config.toml
arch = "vit"
train_examples = 72500
targets = ["main land cover"]
norm_position = "pre"
qk_norm = false
inner_norm = false
width = 192
positions = "rope"
eps = 1e-08
decay_fraction = 0.2
Rows from block 7 of a small image embedding model, named by matrix and row number. Rows with one number belong to one neuron. Each number is 128 + 24 x the weight over its row's rms, rounded and kept within 0 to 255. All counts start at 0. Numbers have three digits each.
Before each neuron's rows are labels from the 100 images, of 14976, where the neuron reaches its largest size: "responds to" is what is common among them. Only what is clearly more common there than usual is listed. The data: Sentinel-2 satellite tiles (TerraMesh).
# gate: MLP gate (model.blocks.7.mlp.gate.weight, 512x192), inputs 0-191
# fc1: MLP up (model.blocks.7.mlp.fc1.weight, 512x192), inputs 0-191
# fc2: MLP down (model.blocks.7.mlp.fc2.weight, 192x512, transposed), outputs 0-191

responds to: snow or ice; main land cover: snow or ice
gate.256:106106136084104150139121112120141106128112135152143129134117174137096147114102119142149106137095122113123134122113126121138118155093104164110136128117152128127150168155209134120139125131149145140151121130137127106097150075146129104153071120153111149128114140091135116105109098143155105133157132116128166096157096116099116115117098089125104121135122115108075079121131072153161132108135120158107127133155117131111139145093133076132155146132123102148074159101106128141159154121158163115158125157172141129106121137180104100130176060123154152104123120145122138080175109132081139132
fc1.256:136145142142137110098127113125144130111128123102096118118134079117112130165162125111094122136133157171127122126128128117157123099145145084107127139119098144147109125103086102154131137112097112126098138113113147145145100169148123158103167092097145123141136114123144150144118139118074120120132138138170096138109152156174171120118164175173179131120122131176168142115125151120099121161141123086151163107088146095141117119171119161108095102120131162098179101133148163103126116168110093122084116117117113121123132120113152150147105184108085095157140131151119097164092158138173113155
fc2.256:160098128168154140089150137137107077125144099119128150132106148134133130125142144142123131134136103138125106120137157113156138140115141098132173128129154125155131153130093132102121159131161123089140145128107125111140100169091121170155159134083146149156156158096123154145169153125106093176110136131163097131139161103108107139143141139117109152113138163107170168097154171093084187151101138123100140127119133129122140162111136112073143112130091122121128120169123105091090101176183116123110131094125126134117171159139131144127118108115145088148129125122200142152093117104151115164

responds to: main land cover: water
gate.328:095159147131093129153093134135150163110117099110125127146168124092115144154157107108130128110151169142161126099132088144157101093142117119143124121129124131121106121124127113149138126098152114153110062110114169160118091160141139137073127139122167122119112072140130113119126149170098142154091096116158157161098086148160149140106097108149136122125121120132141121149119097145123098157119147136142159127108142118154092155124096116122098132124143143156176076162125134137110124100201113094129140123072077091128098122138134112195135137131113137148096115158165130123167133144147122127
fc1.328:149120123129119110094135135122117126130171107154170149152109117135159124138139131102111122120137111123083102145165153104109129148112144120140123095101138161115160101126083125121138152147167110080161126167191131114127160141121087161137164141102131128185174123128116128110157122102146119157148140149101129145111137103111127143138094117139106171115118136151138113087150116100087179112082114114106135105139092100100147143140111149107109094126101103141157164135104116116100108138135111122093196149127108182089129130104110143138138152130149124150115099077161117122093091074146144159
fc2.328:102128111093137116158182129177139106104130138149080118137155123153097180117096067108092126133125157140129134097143117125146104104119143133149131161116085135124095150089127148166139104114167121117122141130102154115107100100170131157141097093169117127122112146118145075138099114152128106157112143143152148089129132135145125101093119115168141129136106128119105095130142141139177119160185107123172151134148164112135120129105153095147122105161128149098116150067138134168126137118101117127099106139147095101137102145141117137128162105107084132121147103149086152099145154163097131165

responds to: snow or ice; main land cover: snow or ice
gate.432:122101115151160174125105147152144142137145147091162119128122176113148130114118131151133151105110120102149114175099098159106137124110089122094112141156147105132158074166169131128134113158101158126115109120143105098133142109149129108146129153114085166145098108118140115129106102101113094109167097103123161117136123124107095153136081128101076142164139090188116117137112115167129142088144108172119121139163104140158119065109104134124132098112114146177103122123145104161155121115105153145174114144115127154132133098116132110113122121108132157109105140144130066080135129137106175104
fc1.432:124134150138134155115136148152121083137148122155147144155106098142117114125096080141116095160144104122121082113144134083113151137091124165153140099110165174117135153134132118108131155139150135088178146163131112110143161111127126153162136110111093156140164173063128096092142068116152130101156133109115153133121153116099107135112111134126122168138164143090112128093164113168126152139117088108118094148147114123106160115102105122097152102123110104142087128096089129141120150104120131156107140150188166147105134137153090115088138125114140091112137167119124123099130105109080120156
fc2.432:154107145113084125113074136095108101151135097134180166154141134065160115125148160089117116155151134086122146118112144078093133149138097144121107107117166107074145133107120150142123151114104116127128087137146135126122177120157131109116157132120060138115129095167114108123140143136103151116139125130100160147132113106178149097127111131120111130165108119140133091125124105115137135139103109106087090080109127125110150117102107116158165136139141106153150139136108143172107124087131149091161125137158132163142132088097118089118120139161154137140103109130142140075145096108073133122

responds to: snow or ice; main land cover: snow or ice
gate.279:161129077138122139158141134130141137140121145114144100132136118134117153122130104135131162087127100103137113132102118178107129129113104108105144128172169075167146085164135134121121156158102155166126113097138139137104106149100104108122114179102115143122099102146142127113137134138120117131143112109124105177130092108139107157103084082122106102156129126159112144150085148131143140087157101176100129136133119173161125122098123119150109131134140142201161120180175129165142117124114155112174133151097112149142128126113111141186127134112136201116141121114149122126124140140136154069
fc1.279:148119111161110122142108152141145140123144152092143105102118141111139145121118131154113152101140135116147109148115119144113106095121086095114107164145141123154150086164092127110101137163090162158120105096131115132135111153120111098131129181098095156148081080164104121144151150108097149156113095103122130163140105117129124156163090145109121103143143093183127130151092146095148119088160105144129135122135092141151120096121114171125109113091123151176183098161153110140094120107116136107134148124100111180142152083095135130161121178116137162145122112115167144135105143133175129096
fc2.279:120109130117171156112127130160127096132156110139120130135158142160116112071088119144108101149167118150147126089173125130164107138093144130128123113130124179146102138134154118130174134133137161091095172144127134109172094101145128144149128116145135176134141136110147129110130120129137103131121118108174131070131161098128122141135127142122118151109145118085118116106158106130128161156131116136165133156161109068170119100145125153127159067094101105094108129101154113118107142125110088164081111108140131148132081148080130149113140164089101084129150131176120136109130140136166151157

responds to: snow or ice; main land cover: snow or ice
gate.389:147117086140143150138096133137143153134115128107150089146146153135133129100148113125160161112118106120129123175086135143098119155147140135116137137164138082104133103156165143130148110166096171162103085094126107141123098139119117097105131163105123126115096115135127122117128095144117112079112113088111123145157112095141072171117096078067094085130115116136093146145078113137141157105142107205118128135148111129143108118117114137152119150130141131166141106141172111186129125126116136139151144146086126114155169099123115123141101095127138160125110124124126106098130131121136180072
fc1.389:097113152089094115105131140127138137115125095127116137131122124136140097135152154142091092154108134090113130144170122119156136102163123108132103112072114152163136141103097094115138104098119109095140140159154142092113143103150179139170139074161099129132169125107149140146135112106110103151121139165154136133105156158100160118155143166163150179133140134129169077102168116101113122172130135088125149125147132113107145109118109130095085113140126086110124165085097125098144140131095114118092125113155147142080126132138106132105148174133150090142134118148145130119132065112119109175
fc2.389:143100118118104098110135128112098147122153142097149149165097082134160136158156158130132151089102085074153155121103175092135127148103101138150144125150171088089130153120148119094123150159177101154107102107123145134122105132166135105126160127099152075109141174128163108166152111126152159107151127128136139154108149119141146109111127128152153139147101133127154125125137111104143129104097108115106132106111127132093134169123100114112139180155165111152135103181073149172141110145130153090154133139167142132125140129168120140121170137147124157137133110090166144110110108097164099122

responds to: main land cover: rangeland
gate.107:091130141133140118152155128128156105119116117136107141130169166132152122095161136133125088128136187166116146132111077120164115144170136147105140135116118105201092160145162119126138112114148156160105117119124091123130136182132141115109093078124138155144101105086118170137107120123137108166130149101170117124131112146110104130127099154114121116148166142111111136156116099162155106116146185120165111127153116110168136124125125118122135092081117120071092165106154111076108133158133112162175115112140112116131118148132148086131141113124108117150102162183100118132155149162131125127
fc1.107:126095111087141113133177135114147155105112140146135120096097151169111126109116159167111136079102140164107104157114128153153121175126131133115178130159119098155142164154130099093127102148153158138149169112105113075129164148121149120144113123150144126158127110096156178133125111108149104164129168123139108114099120117111087134144123134104149106114157124132134085125122098113133120072145152155113151152136123115137104171138095123083114164109129133098090206129140094119121132158115147116205147128140116144135131126149111143122166129146140115112182110160126149151136133141136111099
fc2.107:116142143129093156176074161173124144089158145117093110134153119159087133130092082126149128135115153139158094070150092137116098104101152143141153133137129153099094146130103135123125122168141109113108117119106124121146127110137134115136123125129124137131110144118107115100124104170094106126112119127130163144138120087126091166121095112152141156124119143116050151114151121114140118131160108155158127148164134105153102099119113117127134126119144120131120067120157152182133161086139164149116123108130089161110114097113161151113141134122108106104160194112116075116126183156117102146

responds to: snow or ice; main land cover: snow or ice
gate.471:076145161115107149136141131118180161089119152104123100091107131174097130129118095189122114117099113164133104123133103138180103112121140147095159125152112127181098158162121101111167091107115169131127145124108083119133096134136147136132094104125139131142129129110136152115121092117142085161089139096167115115087140170117071158138096131133129121105168103111144101139119102174129090109144153135179148162167095120149101120154095122090116126109139101116117085106145139127148138168145138153124110148130089095139117145131142148123142119099130124114138120160123105156129151160135114120
fc1.471:088149175127075154116149156158141169116109132078128105099108122127099165134115119129101115142131143149137102129108127113120073099130141172116149112145089140133083172167105086112162092121138138118111116120087098120130087161150118133118104108132135141149135126110113116137117104135139098154105134079124131137104116138138115160135086130146125109127146088089141110146109115156137112115165166145163116188167106082147092142160084157111107124087121112095097082099122114120112155116158142146153134145133091157151127116131164115108165122108082130117121159129144111105136162158141101134
fc2.471:120143102124126173136143172169153129085140151161094099126149137139137140101100097118108138117132128155155140120135076161145093125110145108120121138126103115125116140132132133145155120155125120109131112112121117101125121125089142120135095171142137147119113125110106128118138128144120103170104096092162142119130090078150098170110110112115123147122146161135104142139151173135125165092149114217158173146140126106151086075114110099157137147121143131112112123085179103163144143090134182130141164097090088146136126129121159126149115128091116089103112186148105097144148148137124111133

responds to: main land cover: rangeland
gate.395:114162103131136133156084110092149127104126112112098151125193157108127144140144119107132138113113111102099158140134120141141132126157123098131119162137146122151146076141127138159133111119113118135118087101097150169101122128142112140058101154114147137145104084147130118154113161162090138136127122132135129131148126162151158112143108127139119087148124126204139095129094111140122084127143133136147155103111173150146125149109104100161091115166168151147156123161133187104132110151179098105126110153099121128149122113120157134174125107111104127140105108185091129128120125137116200122
fc1.395:104117178143121150181150143188120107163110141131155126135120137127134175133115059128101114149159159134116109087089124128104102135095133159129139118125105108124109144122128155105163156109136139159146119105133124110136111107141137110139154114133090155123124124162114079102134100159119118148112123104103132138119087110159131128092060080129081097159150125103058136167108133146176168120137136159125094117158147122118148079126125131138114093130102101141146140106133128167144151089105142131135140139158093130150108143098116100161104157160129128106109135099149135112169111115115138097
fc2.395:136126093103101118084151127087138137165117153142163141142111111121127117143163140135139127127130092098098119187123135110114104132102105127123117119133163115142186136156092103091105154139119146126147107143139139108132188146096102157120156117045115122168142103113146146126132134101161141159170178114117087147111128136123126117154133132126119115123149156161179094108139105114084125097103165126089101124121082135130176165096098112105127139115128123159127158150099142123167121133177156102174136145110128161107178137134116134126146149135159143103131130121154112123076144113144132125

responds to: snow or ice; main land cover: snow or ice
gate.11:108129099120131095152115120104146166105100151131124099112157104136108099138165155157105130104105111142143152168122102130144135117152116068103114146127101102160156101095128122114152107124113112163115102106144137144081112125154151105088140125133132092156103070192166157129107166147123145100138122142136093136106091157143148124137126121121131100109116115191181132172101117149158103128142120151115162108088130123130115124146127156123098158143139114153131169167146131109134116151121096112139107140098110034127137119106129133187154101144116151134137123137118117143128124127156171109
fc1.11:129106091127143102124154125151131131129112141095093108136121126128103135156136141095108147119129108113178132159123122150107156109112151095127130157151088092131125066126114115158148120134078128151086127100128175158113132111119133106105159157107106078105097081142162134153127097090109105100117148122108103158139135143152123133113086150126138087150102149152174159148100216112123137112148125115142129097137112180154118110157140166153070138139131153136170100124136133135130132123085150156144164107096144112157142118127124147152133135097100097142158158111116112119146159115120152089
fc2.11:116141117136144129123137132124147115111127089146153115174149105172107087142146117098117122137137128155118111133127152112195103138169165134146167108112127121163075157109075145156155103111125119127108141178114164101163095166079144139137167146134138138191153134127160110122151105114153140143116123121193079119106152119118087132122117120146149153095133126105138154119116118145116139157109120104132138121139115081133121108133067125109107076113137097116118127156134150084083113153120124169081127147117136157121133120122147144124136148123101095139151127134162145157090137100144172156

responds to: main land cover: rangeland
gate.301:142147083136113096119101080093096111149142099150127155161160125114168136149161152105153152121138116088133168097152159099116195125145116085155090113111142134114131086095107152162106144119154095123120121138140159147106130144103072152086154144127124155116136121172133108130156162158118155125146106157123130161149126106140168084118142124134116147147088165166136139129131153099118119155093125112102132098095152137107165147115171115161137130157149130154166119175105135128117066135135099099116125109122108140099111120118132139166100120154131151155135096113146146121127111108098161145
fc1.301:095104156101137132165143134139143146117082164126141097099133150151127124106110139147116110152105146148112118153075108134136117143115119139110136162168068076119127145154172113145154100103091144184141134077125114108104159098160160101127115116165096106101082109133143132148094108121132120098137143114100135108137118156147130124103107115112115077135126106119121104177077102148158144102169121136136113131160133138137101104142124146131101162121135133115101134102144116133157140122098158124173123144132152098197130130161111102124157094114108152104119141145101106114188119150118110077
fc2.301:162108088114122117111154078087099105182141141185174120149126128148171133111136155125119107128107069118085129122137160104126167153120113121125109107131157104108188128098131135137130176130107111127166120143163132124110182109132075169129158119128122143145153150124162102090135138108156129114175158129103092133149137105101131122144135101114097135117108127122124127122141121107119158110090126116082108094132123143088178150101159102141143134166133103135138154171123097130169105128125115101131137151130162118113131153106084109131111105148157143112096132096122136119094105086096145132