python train.py --model="image embedding model" --dataset="Sentinel-2 satellite tiles (TerraMesh)" --train_examples=72500 --image_size=32 --grayscale=true --crop_scale_min=1 --horizontal_flip=true --translate=0.12 --targets=["main land cover"] --num_classes=9 --embedding_dim=128 --arch="vit" --norm="rmsnorm" --norm_position="pre" --activation="swiglu" --mlp_ratio=2.67 --head_dim=64 --fused_qkv=true --bias="qkv" --qk_norm=false --parallel_block=false --inner_norm=false --patch_size=[4, 4] --conv_stem=false --layers=14 --width=192 --positions="rope" --pooling="mean" --am_softmax_margin=0.1 --am_softmax_scale=16 --init="lecun_normal" --residual_init="none" --optimizer="adamw" --lr=0.0014 --beta1=0.85 --beta2=0.999 --eps=1e-08 --steps=31300 --batch_size=128 --epochs=55.3 --lr_schedule="wsd" --decay_fraction=0.2 --final_lr_fraction=0.05 --warmup_steps=1560 --weight_decay=0.03
Rows from block 8 of a small image embedding model, named by matrix and row number. Rows with one number belong to one neuron. Each number is 50 + 12 x the weight over its row's rms, rounded and kept within 0 to 99. All counts start at 0.
After each neuron's rows are labels from the 100 images, of 14976, where the neuron reaches its largest size: "lies over" is the class under the peak. Only what is clearly more common there than usual is listed. The data: Sentinel-2 satellite tiles (TerraMesh). In brackets: how many of the 100.
# gate: MLP gate (model.blocks.8.mlp.gate.weight, 512x192), inputs 64-127
# fc1: MLP up (model.blocks.8.mlp.fc1.weight, 512x192), inputs 64-127
# fc2: MLP down (model.blocks.8.mlp.fc2.weight, 192x512, transposed), outputs 64-127

gate.443:67 48 51 29 42 59 59 25 40 50 48 30 47 38 55 59 41 67 46 48 45 44 54 64 57 52 41 58 75 56 35 28 36 64 57 53 40 54 62 31 45 56 52 45 43 48 41 29 24 34 58 30 64 50 44 59 66 28 45 50 59 38 66 55
fc1.443:55 34 66 56 50 57 32 59 33 54 53 48 61 60 56 38 37 55 56 71 54 42 51 50 48 29 65 65 67 38 56 49 57 43 58 58 53 32 45 40 53 41 60 39 57 55 54 53 56 55 54 44 52 50 35 43 31 36 22 63 50 62 62 34
fc2.443:41 50 43 51 58 47 51 58 47 47 74 40 48 68 54 40 65 47 51 39 36 46 48 13 53 51 32 46 43 51 49 47 51 61 46 44 52 43 70 62 47 54 48 44 46 45 52 56 44 34 31 55 60 21 49 45 35 31 51 52 39 52 47 62
lies over: trees (46); water (28)

gate.490:45 70 62 62 75 70 32 58 47 62 52 39 68 61 63 22 45 24 61 76 62 32 40 42 40 31 63 59 38 62 67 67 62 55 54 44 37 66 45 42 41 43 42 51 60 37 54 45 53 59 54 53 54 31 46 36 40 60 45 54 45 62 53 39
fc1.490:55 55 45 47 58 71 61 32 65 64 61 51 47 44 54 33 60 23 50 42 47 26 67 54 22 56 55 46 47 63 62 51 54 62 70 53 52 65 48 27 52 61 65 22 30 31 39 62 54 52 77 36 60 45 52 36 64 49 61 42 63 34 66 49
fc2.490:44 33 60 43 38 68 52 40 24 66 50 61 34 41 37 73 76 56 50 50 41 46 68 61 46 57 49 55 67 40 31 56 38 34 62 59 51 59 39 42 28 69 63 56 34 55 39 57 52 53 54 20 59 40 37 47 59 56 39 39 47 39 58 56
lies over: rangeland (47)

gate.419:59 77 41 53 63 53 33 54 62 45 42 60 44 58 63 45 67 40 67 40 52 50 47 63 28 36 59 49 49 69 69 53 63 52 42 37 59 54 54 43 47 52 42 48 49 39 27 42 36 56 60 47 44 44 30 27 56 59 40 50 68 63 44 43
fc1.419:38 50 54 59 36 48 72 53 43 50 47 45 61 45 38 49 28 87 41 55 54 56 46 49 86 52 45 61 55 37 37 63 28 50 48 69 40 54 39 57 64 57 51 59 62 67 70 44 66 45 25 61 54 53 75 64 35 58 67 64 27 40 55 52
fc2.419:49 53 70 55 53 40 34 61 49 52 41 45 77 69 57 39 35 50 55 64 70 70 23 45 61 40 55 48 34 56 44 56 64 64 46 45 34 41 44 57 41 26 22 60 77 57 55 40 47 58 37 68 54 47 54 49 37 60 47 50 47 72 40 35
lies over: snow or ice (43)

gate.288:51 68 64 59 47 51 38 54 54 48 41 53 50 59 52 36 44 70 60 37 60 57 62 65 70 37 61 57 53 75 48 57 43 73 55 62 25 51 27 63 51 57 47 53 53 63 50 24 60 48 35 61 53 32 69 23 44 58 40 39 44 61 55 41
fc1.288:51 28 46 35 49 53 69 46 50 58 65 43 48 34 51 55 60 44 49 57 39 37 37 47 34 60 45 43 40 33 45 44 56 31 50 39 72 44 72 37 52 43 46 53 46 44 46 74 38 46 58 36 50 70 30 65 60 40 56 65 60 48 46 58
fc2.288:49 61 43 42 68 65 39 51 56 63 50 56 46 48 64 68 52 45 46 51 49 52 50 36 44 55 56 49 52 58 45 53 39 45 80 42 56 66 46 48 24 70 71 37 32 43 40 52 47 59 67 39 64 25 52 53 52 56 51 28 46 51 66 40
lies over: rangeland (45)

gate.423:68 35 61 37 55 38 66 32 45 51 54 46 61 53 52 45 44 52 32 68 48 37 43 65 55 42 32 23 47 41 33 29 60 55 32 40 36 47 32 46 54 56 34 60 50 37 40 39 31 35 59 53 33 57 59 48 51 23 36 55 56 62 24 49
fc1.423:50 52 62 64 48 59 45 40 63 39 39 68 26 57 45 60 48 58 31 38 59 51 67 67 43 62 39 49 35 41 51 27 41 34 54 48 67 28 52 65 58 61 40 67 47 56 66 53 76 71 47 58 25 66 45 27 33 57 40 46 58 51 69 57
fc2.423:45 48 39 41 56 54 51 44 58 53 57 32 38 44 49 65 40 35 48 45 32 43 50 51 44 70 61 41 46 54 65 50 66 53 45 46 70 59 27 53 40 50 45 66 42 41 31 61 27 29 69 50 57 68 32 25 42 44 35 37 54 49 24 56
lies over: snow or ice (42)

gate.231:54 44 47 42 59 46 40 43 76 37 71 71 39 49 43 69 59 29 43 43 34 49 51 60 44 53 35 28 43 53 33 32 49 50 36 40 64 43 47 52 55 48 44 60 52 30 35 58 29 48 53 54 29 46 53 41 47 37 33 71 45 56 24 60
fc1.231:42 60 53 52 70 40 42 50 58 39 62 55 46 40 48 70 45 35 67 45 44 59 35 49 43 39 48 17 53 59 39 52 52 40 44 44 64 56 45 54 47 47 35 56 54 18 24 47 27 52 67 66 45 36 51 30 41 53 30 69 38 60 36 54
fc2.231:21 48 37 56 49 78 48 50 61 74 51 42 66 54 46 67 41 19 65 60 36 45 48 52 35 50 50 53 48 52 59 72 60 25 54 53 55 72 65 56 31 46 51 53 44 31 33 48 26 57 47 43 70 37 27 31 40 68 43 52 47 45 62 41
lies over: snow or ice (74)

gate.436:42 58 44 67 66 52 47 48 57 70 48 41 55 32 73 59 29 67 40 43 53 59 50 63 59 41 74 55 48 67 51 35 49 67 56 40 37 68 55 58 43 56 56 47 70 61 39 41 41 54 32 48 51 72 52 36 40 43 42 47 30 47 46 47
fc1.436:39 48 31 60 41 33 40 61 45 48 19 37 34 47 62 64 15 51 26 38 36 68 67 38 64 47 56 50 41 46 55 28 56 49 63 32 48 62 45 46 40 61 58 56 61 69 73 25 58 51 53 40 41 73 74 68 31 46 56 34 39 61 48 54
fc2.436:55 61 75 46 59 53 69 67 53 33 69 49 56 67 49 32 57 47 65 49 44 40 46 47 60 42 37 51 36 47 46 53 60 61 27 47 42 21 54 49 73 25 34 60 65 68 60 42 35 39 33 64 42 57 47 30 40 44 51 60 61 46 58 58
lies over: rangeland (46)

gate.234:44 49 51 57 48 44 35 58 37 43 53 60 47 64 54 76 48 36 60 64 50 56 36 55 36 41 49 31 34 50 37 34 63 19 34 44 56 41 56 56 37 36 27 64 54 26 41 50 27 64 57 67 32 50 28 54 37 52 34 61 46 58 37 58
fc1.234:65 52 54 47 45 70 66 37 58 60 48 43 59 30 55 29 48 59 43 43 55 35 66 58 61 55 46 70 61 46 71 51 60 70 59 55 35 55 50 43 67 63 69 37 56 74 67 50 75 36 47 34 66 52 69 49 59 40 70 41 57 35 66 41
fc2.234:43 33 61 52 37 37 59 65 30 52 54 34 60 46 26 63 37 71 41 58 60 65 38 38 56 48 42 38 55 49 30 56 50 62 43 64 23 38 34 60 64 35 40 45 57 53 46 66 64 50 48 73 57 55 58 59 41 50 46 71 35 48 36 41
lies over: snow or ice (71)

gate.15:61 46 46 55 48 54 48 43 54 61 82 61 46 47 45 43 62 37 33 43 45 35 43 57 52 63 35 48 54 55 52 71 36 59 57 61 58 66 25 21 65 73 60 25 32 37 44 65 70 49 73 57 53 52 66 35 80 50 29 44 79 16 57 51
fc1.15:60 41 40 22 46 45 60 22 51 37 62 44 45 48 47 58 61 48 59 37 41 61 61 39 43 51 29 43 57 32 33 18 51 41 41 34 60 58 65 54 29 63 51 49 36 48 28 54 22 34 80 43 46 42 39 66 59 32 64 65 60 56 47 59
fc2.15:39 63 37 66 54 35 48 41 58 49 50 32 54 59 67 43 34 39 62 37 69 52 49 23 47 52 70 57 48 35 61 63 52 53 58 49 60 52 52 43 50 41 57 47 61 54 49 35 42 52 49 58 58 55 62 42 33 68 50 42 39 63 59 34
lies over: trees (42)

gate.220:54 52 63 51 54 55 47 58 68 57 35 40 72 33 44 66 58 51 71 76 40 44 42 40 45 65 37 60 53 24 52 44 51 33 58 43 58 40 63 48 61 44 49 60 54 38 46 39 25 51 46 41 41 68 53 46 51 35 45 71 35 59 42 60
fc1.220:46 55 57 62 45 45 56 62 52 59 72 56 66 40 39 35 56 55 56 43 63 44 42 31 52 55 52 64 51 21 50 74 51 47 63 52 65 43 41 65 64 49 58 42 69 57 72 51 41 58 25 59 55 49 57 23 42 58 33 76 49 39 58 54
fc2.220:48 53 75 45 67 25 61 65 37 31 60 36 60 81 47 36 49 44 62 59 47 55 53 54 63 47 62 66 41 37 43 55 49 60 63 27 40 48 54 70 25 22 35 73 70 65 52 37 39 49 49 41 61 41 36 51 36 51 70 34 56 68 68 40
lies over: rangeland (46)

gate.310:53 33 28 52 55 65 64 38 74 60 71 44 63 23 58 41 59 46 53 48 51 31 30 48 51 57 42 47 60 54 51 43 59 66 72 46 63 57 62 47 45 50 49 38 36 30 35 66 42 39 54 37 62 55 47 50 55 42 32 67 48 32 56 43
fc1.310:47 43 28 41 61 68 48 48 80 56 71 48 71 36 58 49 50 49 47 50 55 37 43 68 67 46 56 55 57 60 43 40 55 68 70 41 64 65 56 55 50 51 66 36 44 37 35 62 31 36 47 23 69 68 63 37 46 39 37 50 42 36 42 32
fc2.310:58 67 61 55 53 69 49 53 38 59 37 51 53 43 48 61 68 59 57 68 41 41 78 83 55 40 47 48 43 59 68 60 42 55 55 60 28 54 51 46 50 51 32 70 47 60 49 52 72 39 15 47 56 64 37 47 54 43 62 34 61 28 53 58
lies over: rangeland (47)

gate.466:76 70 55 45 66 55 31 46 80 49 57 47 63 56 57 41 71 27 61 50 53 44 41 40 29 41 50 41 54 55 62 61 65 58 41 35 60 45 56 36 49 53 54 46 45 29 24 59 41 56 55 46 44 40 39 27 63 42 26 57 61 68 54 40
fc1.466:42 30 44 54 40 30 53 59 39 45 33 42 62 47 36 47 22 56 44 58 33 37 49 40 64 68 34 49 47 36 30 37 49 56 33 46 42 49 53 52 47 49 45 65 52 47 61 34 56 43 51 65 34 58 64 60 48 46 60 60 29 55 51 65
fc2.466:37 56 53 63 62 42 38 60 47 57 50 50 69 70 63 38 34 53 56 64 67 65 44 41 67 36 61 51 42 50 35 56 57 66 53 55 25 60 43 62 34 32 37 57 67 48 59 40 45 61 39 68 64 31 58 46 30 72 50 43 38 78 56 31
lies over: snow or ice (45)

gate.178:71 61 59 44 54 52 48 53 58 45 18 46 53 54 51 54 31 55 35 63 47 44 57 75 61 44 57 54 58 54 52 45 57 40 54 42 23 61 48 51 46 56 52 64 69 39 44 45 44 29 38 59 43 72 53 50 38 32 58 44 43 59 51 44
fc1.178:68 61 31 40 59 60 53 45 51 60 30 33 45 48 67 57 33 51 65 56 43 35 53 36 45 30 63 58 50 52 74 56 74 43 37 23 48 64 64 33 27 51 36 68 43 38 32 30 38 33 45 55 56 60 38 57 62 51 43 44 57 56 40 50
fc2.178:36 29 76 48 45 35 55 68 42 56 42 53 49 47 51 42 59 63 49 54 45 53 52 54 78 39 51 66 41 39 49 43 36 63 50 54 38 40 68 65 35 46 52 47 67 55 77 40 62 73 29 58 45 42 62 78 49 59 64 56 46 45 55 44
lies over: rangeland (48)

gate.170:68 42 52 26 51 46 61 33 61 55 45 36 56 34 32 60 50 52 47 62 33 48 50 53 57 56 38 53 58 45 37 34 63 46 38 39 38 61 47 40 47 52 47 54 46 40 28 33 37 32 51 55 51 56 52 61 62 24 34 63 56 55 40 59
fc1.170:46 43 46 49 48 47 50 56 31 35 36 27 42 55 48 70 29 39 60 53 43 55 45 63 23 64 60 49 27 42 58 44 64 22 42 56 62 37 74 50 45 29 37 60 48 56 47 52 34 50 67 57 34 67 51 69 47 33 67 45 53 68 41 55
fc2.170:49 60 72 47 42 46 35 40 49 33 52 44 44 44 29 44 87 45 70 49 50 54 50 66 41 56 50 49 53 45 51 44 53 48 24 41 45 32 64 59 59 41 38 61 39 53 39 32 48 39 42 69 37 33 26 46 65 34 40 63 53 63 37 65
lies over: trees (41)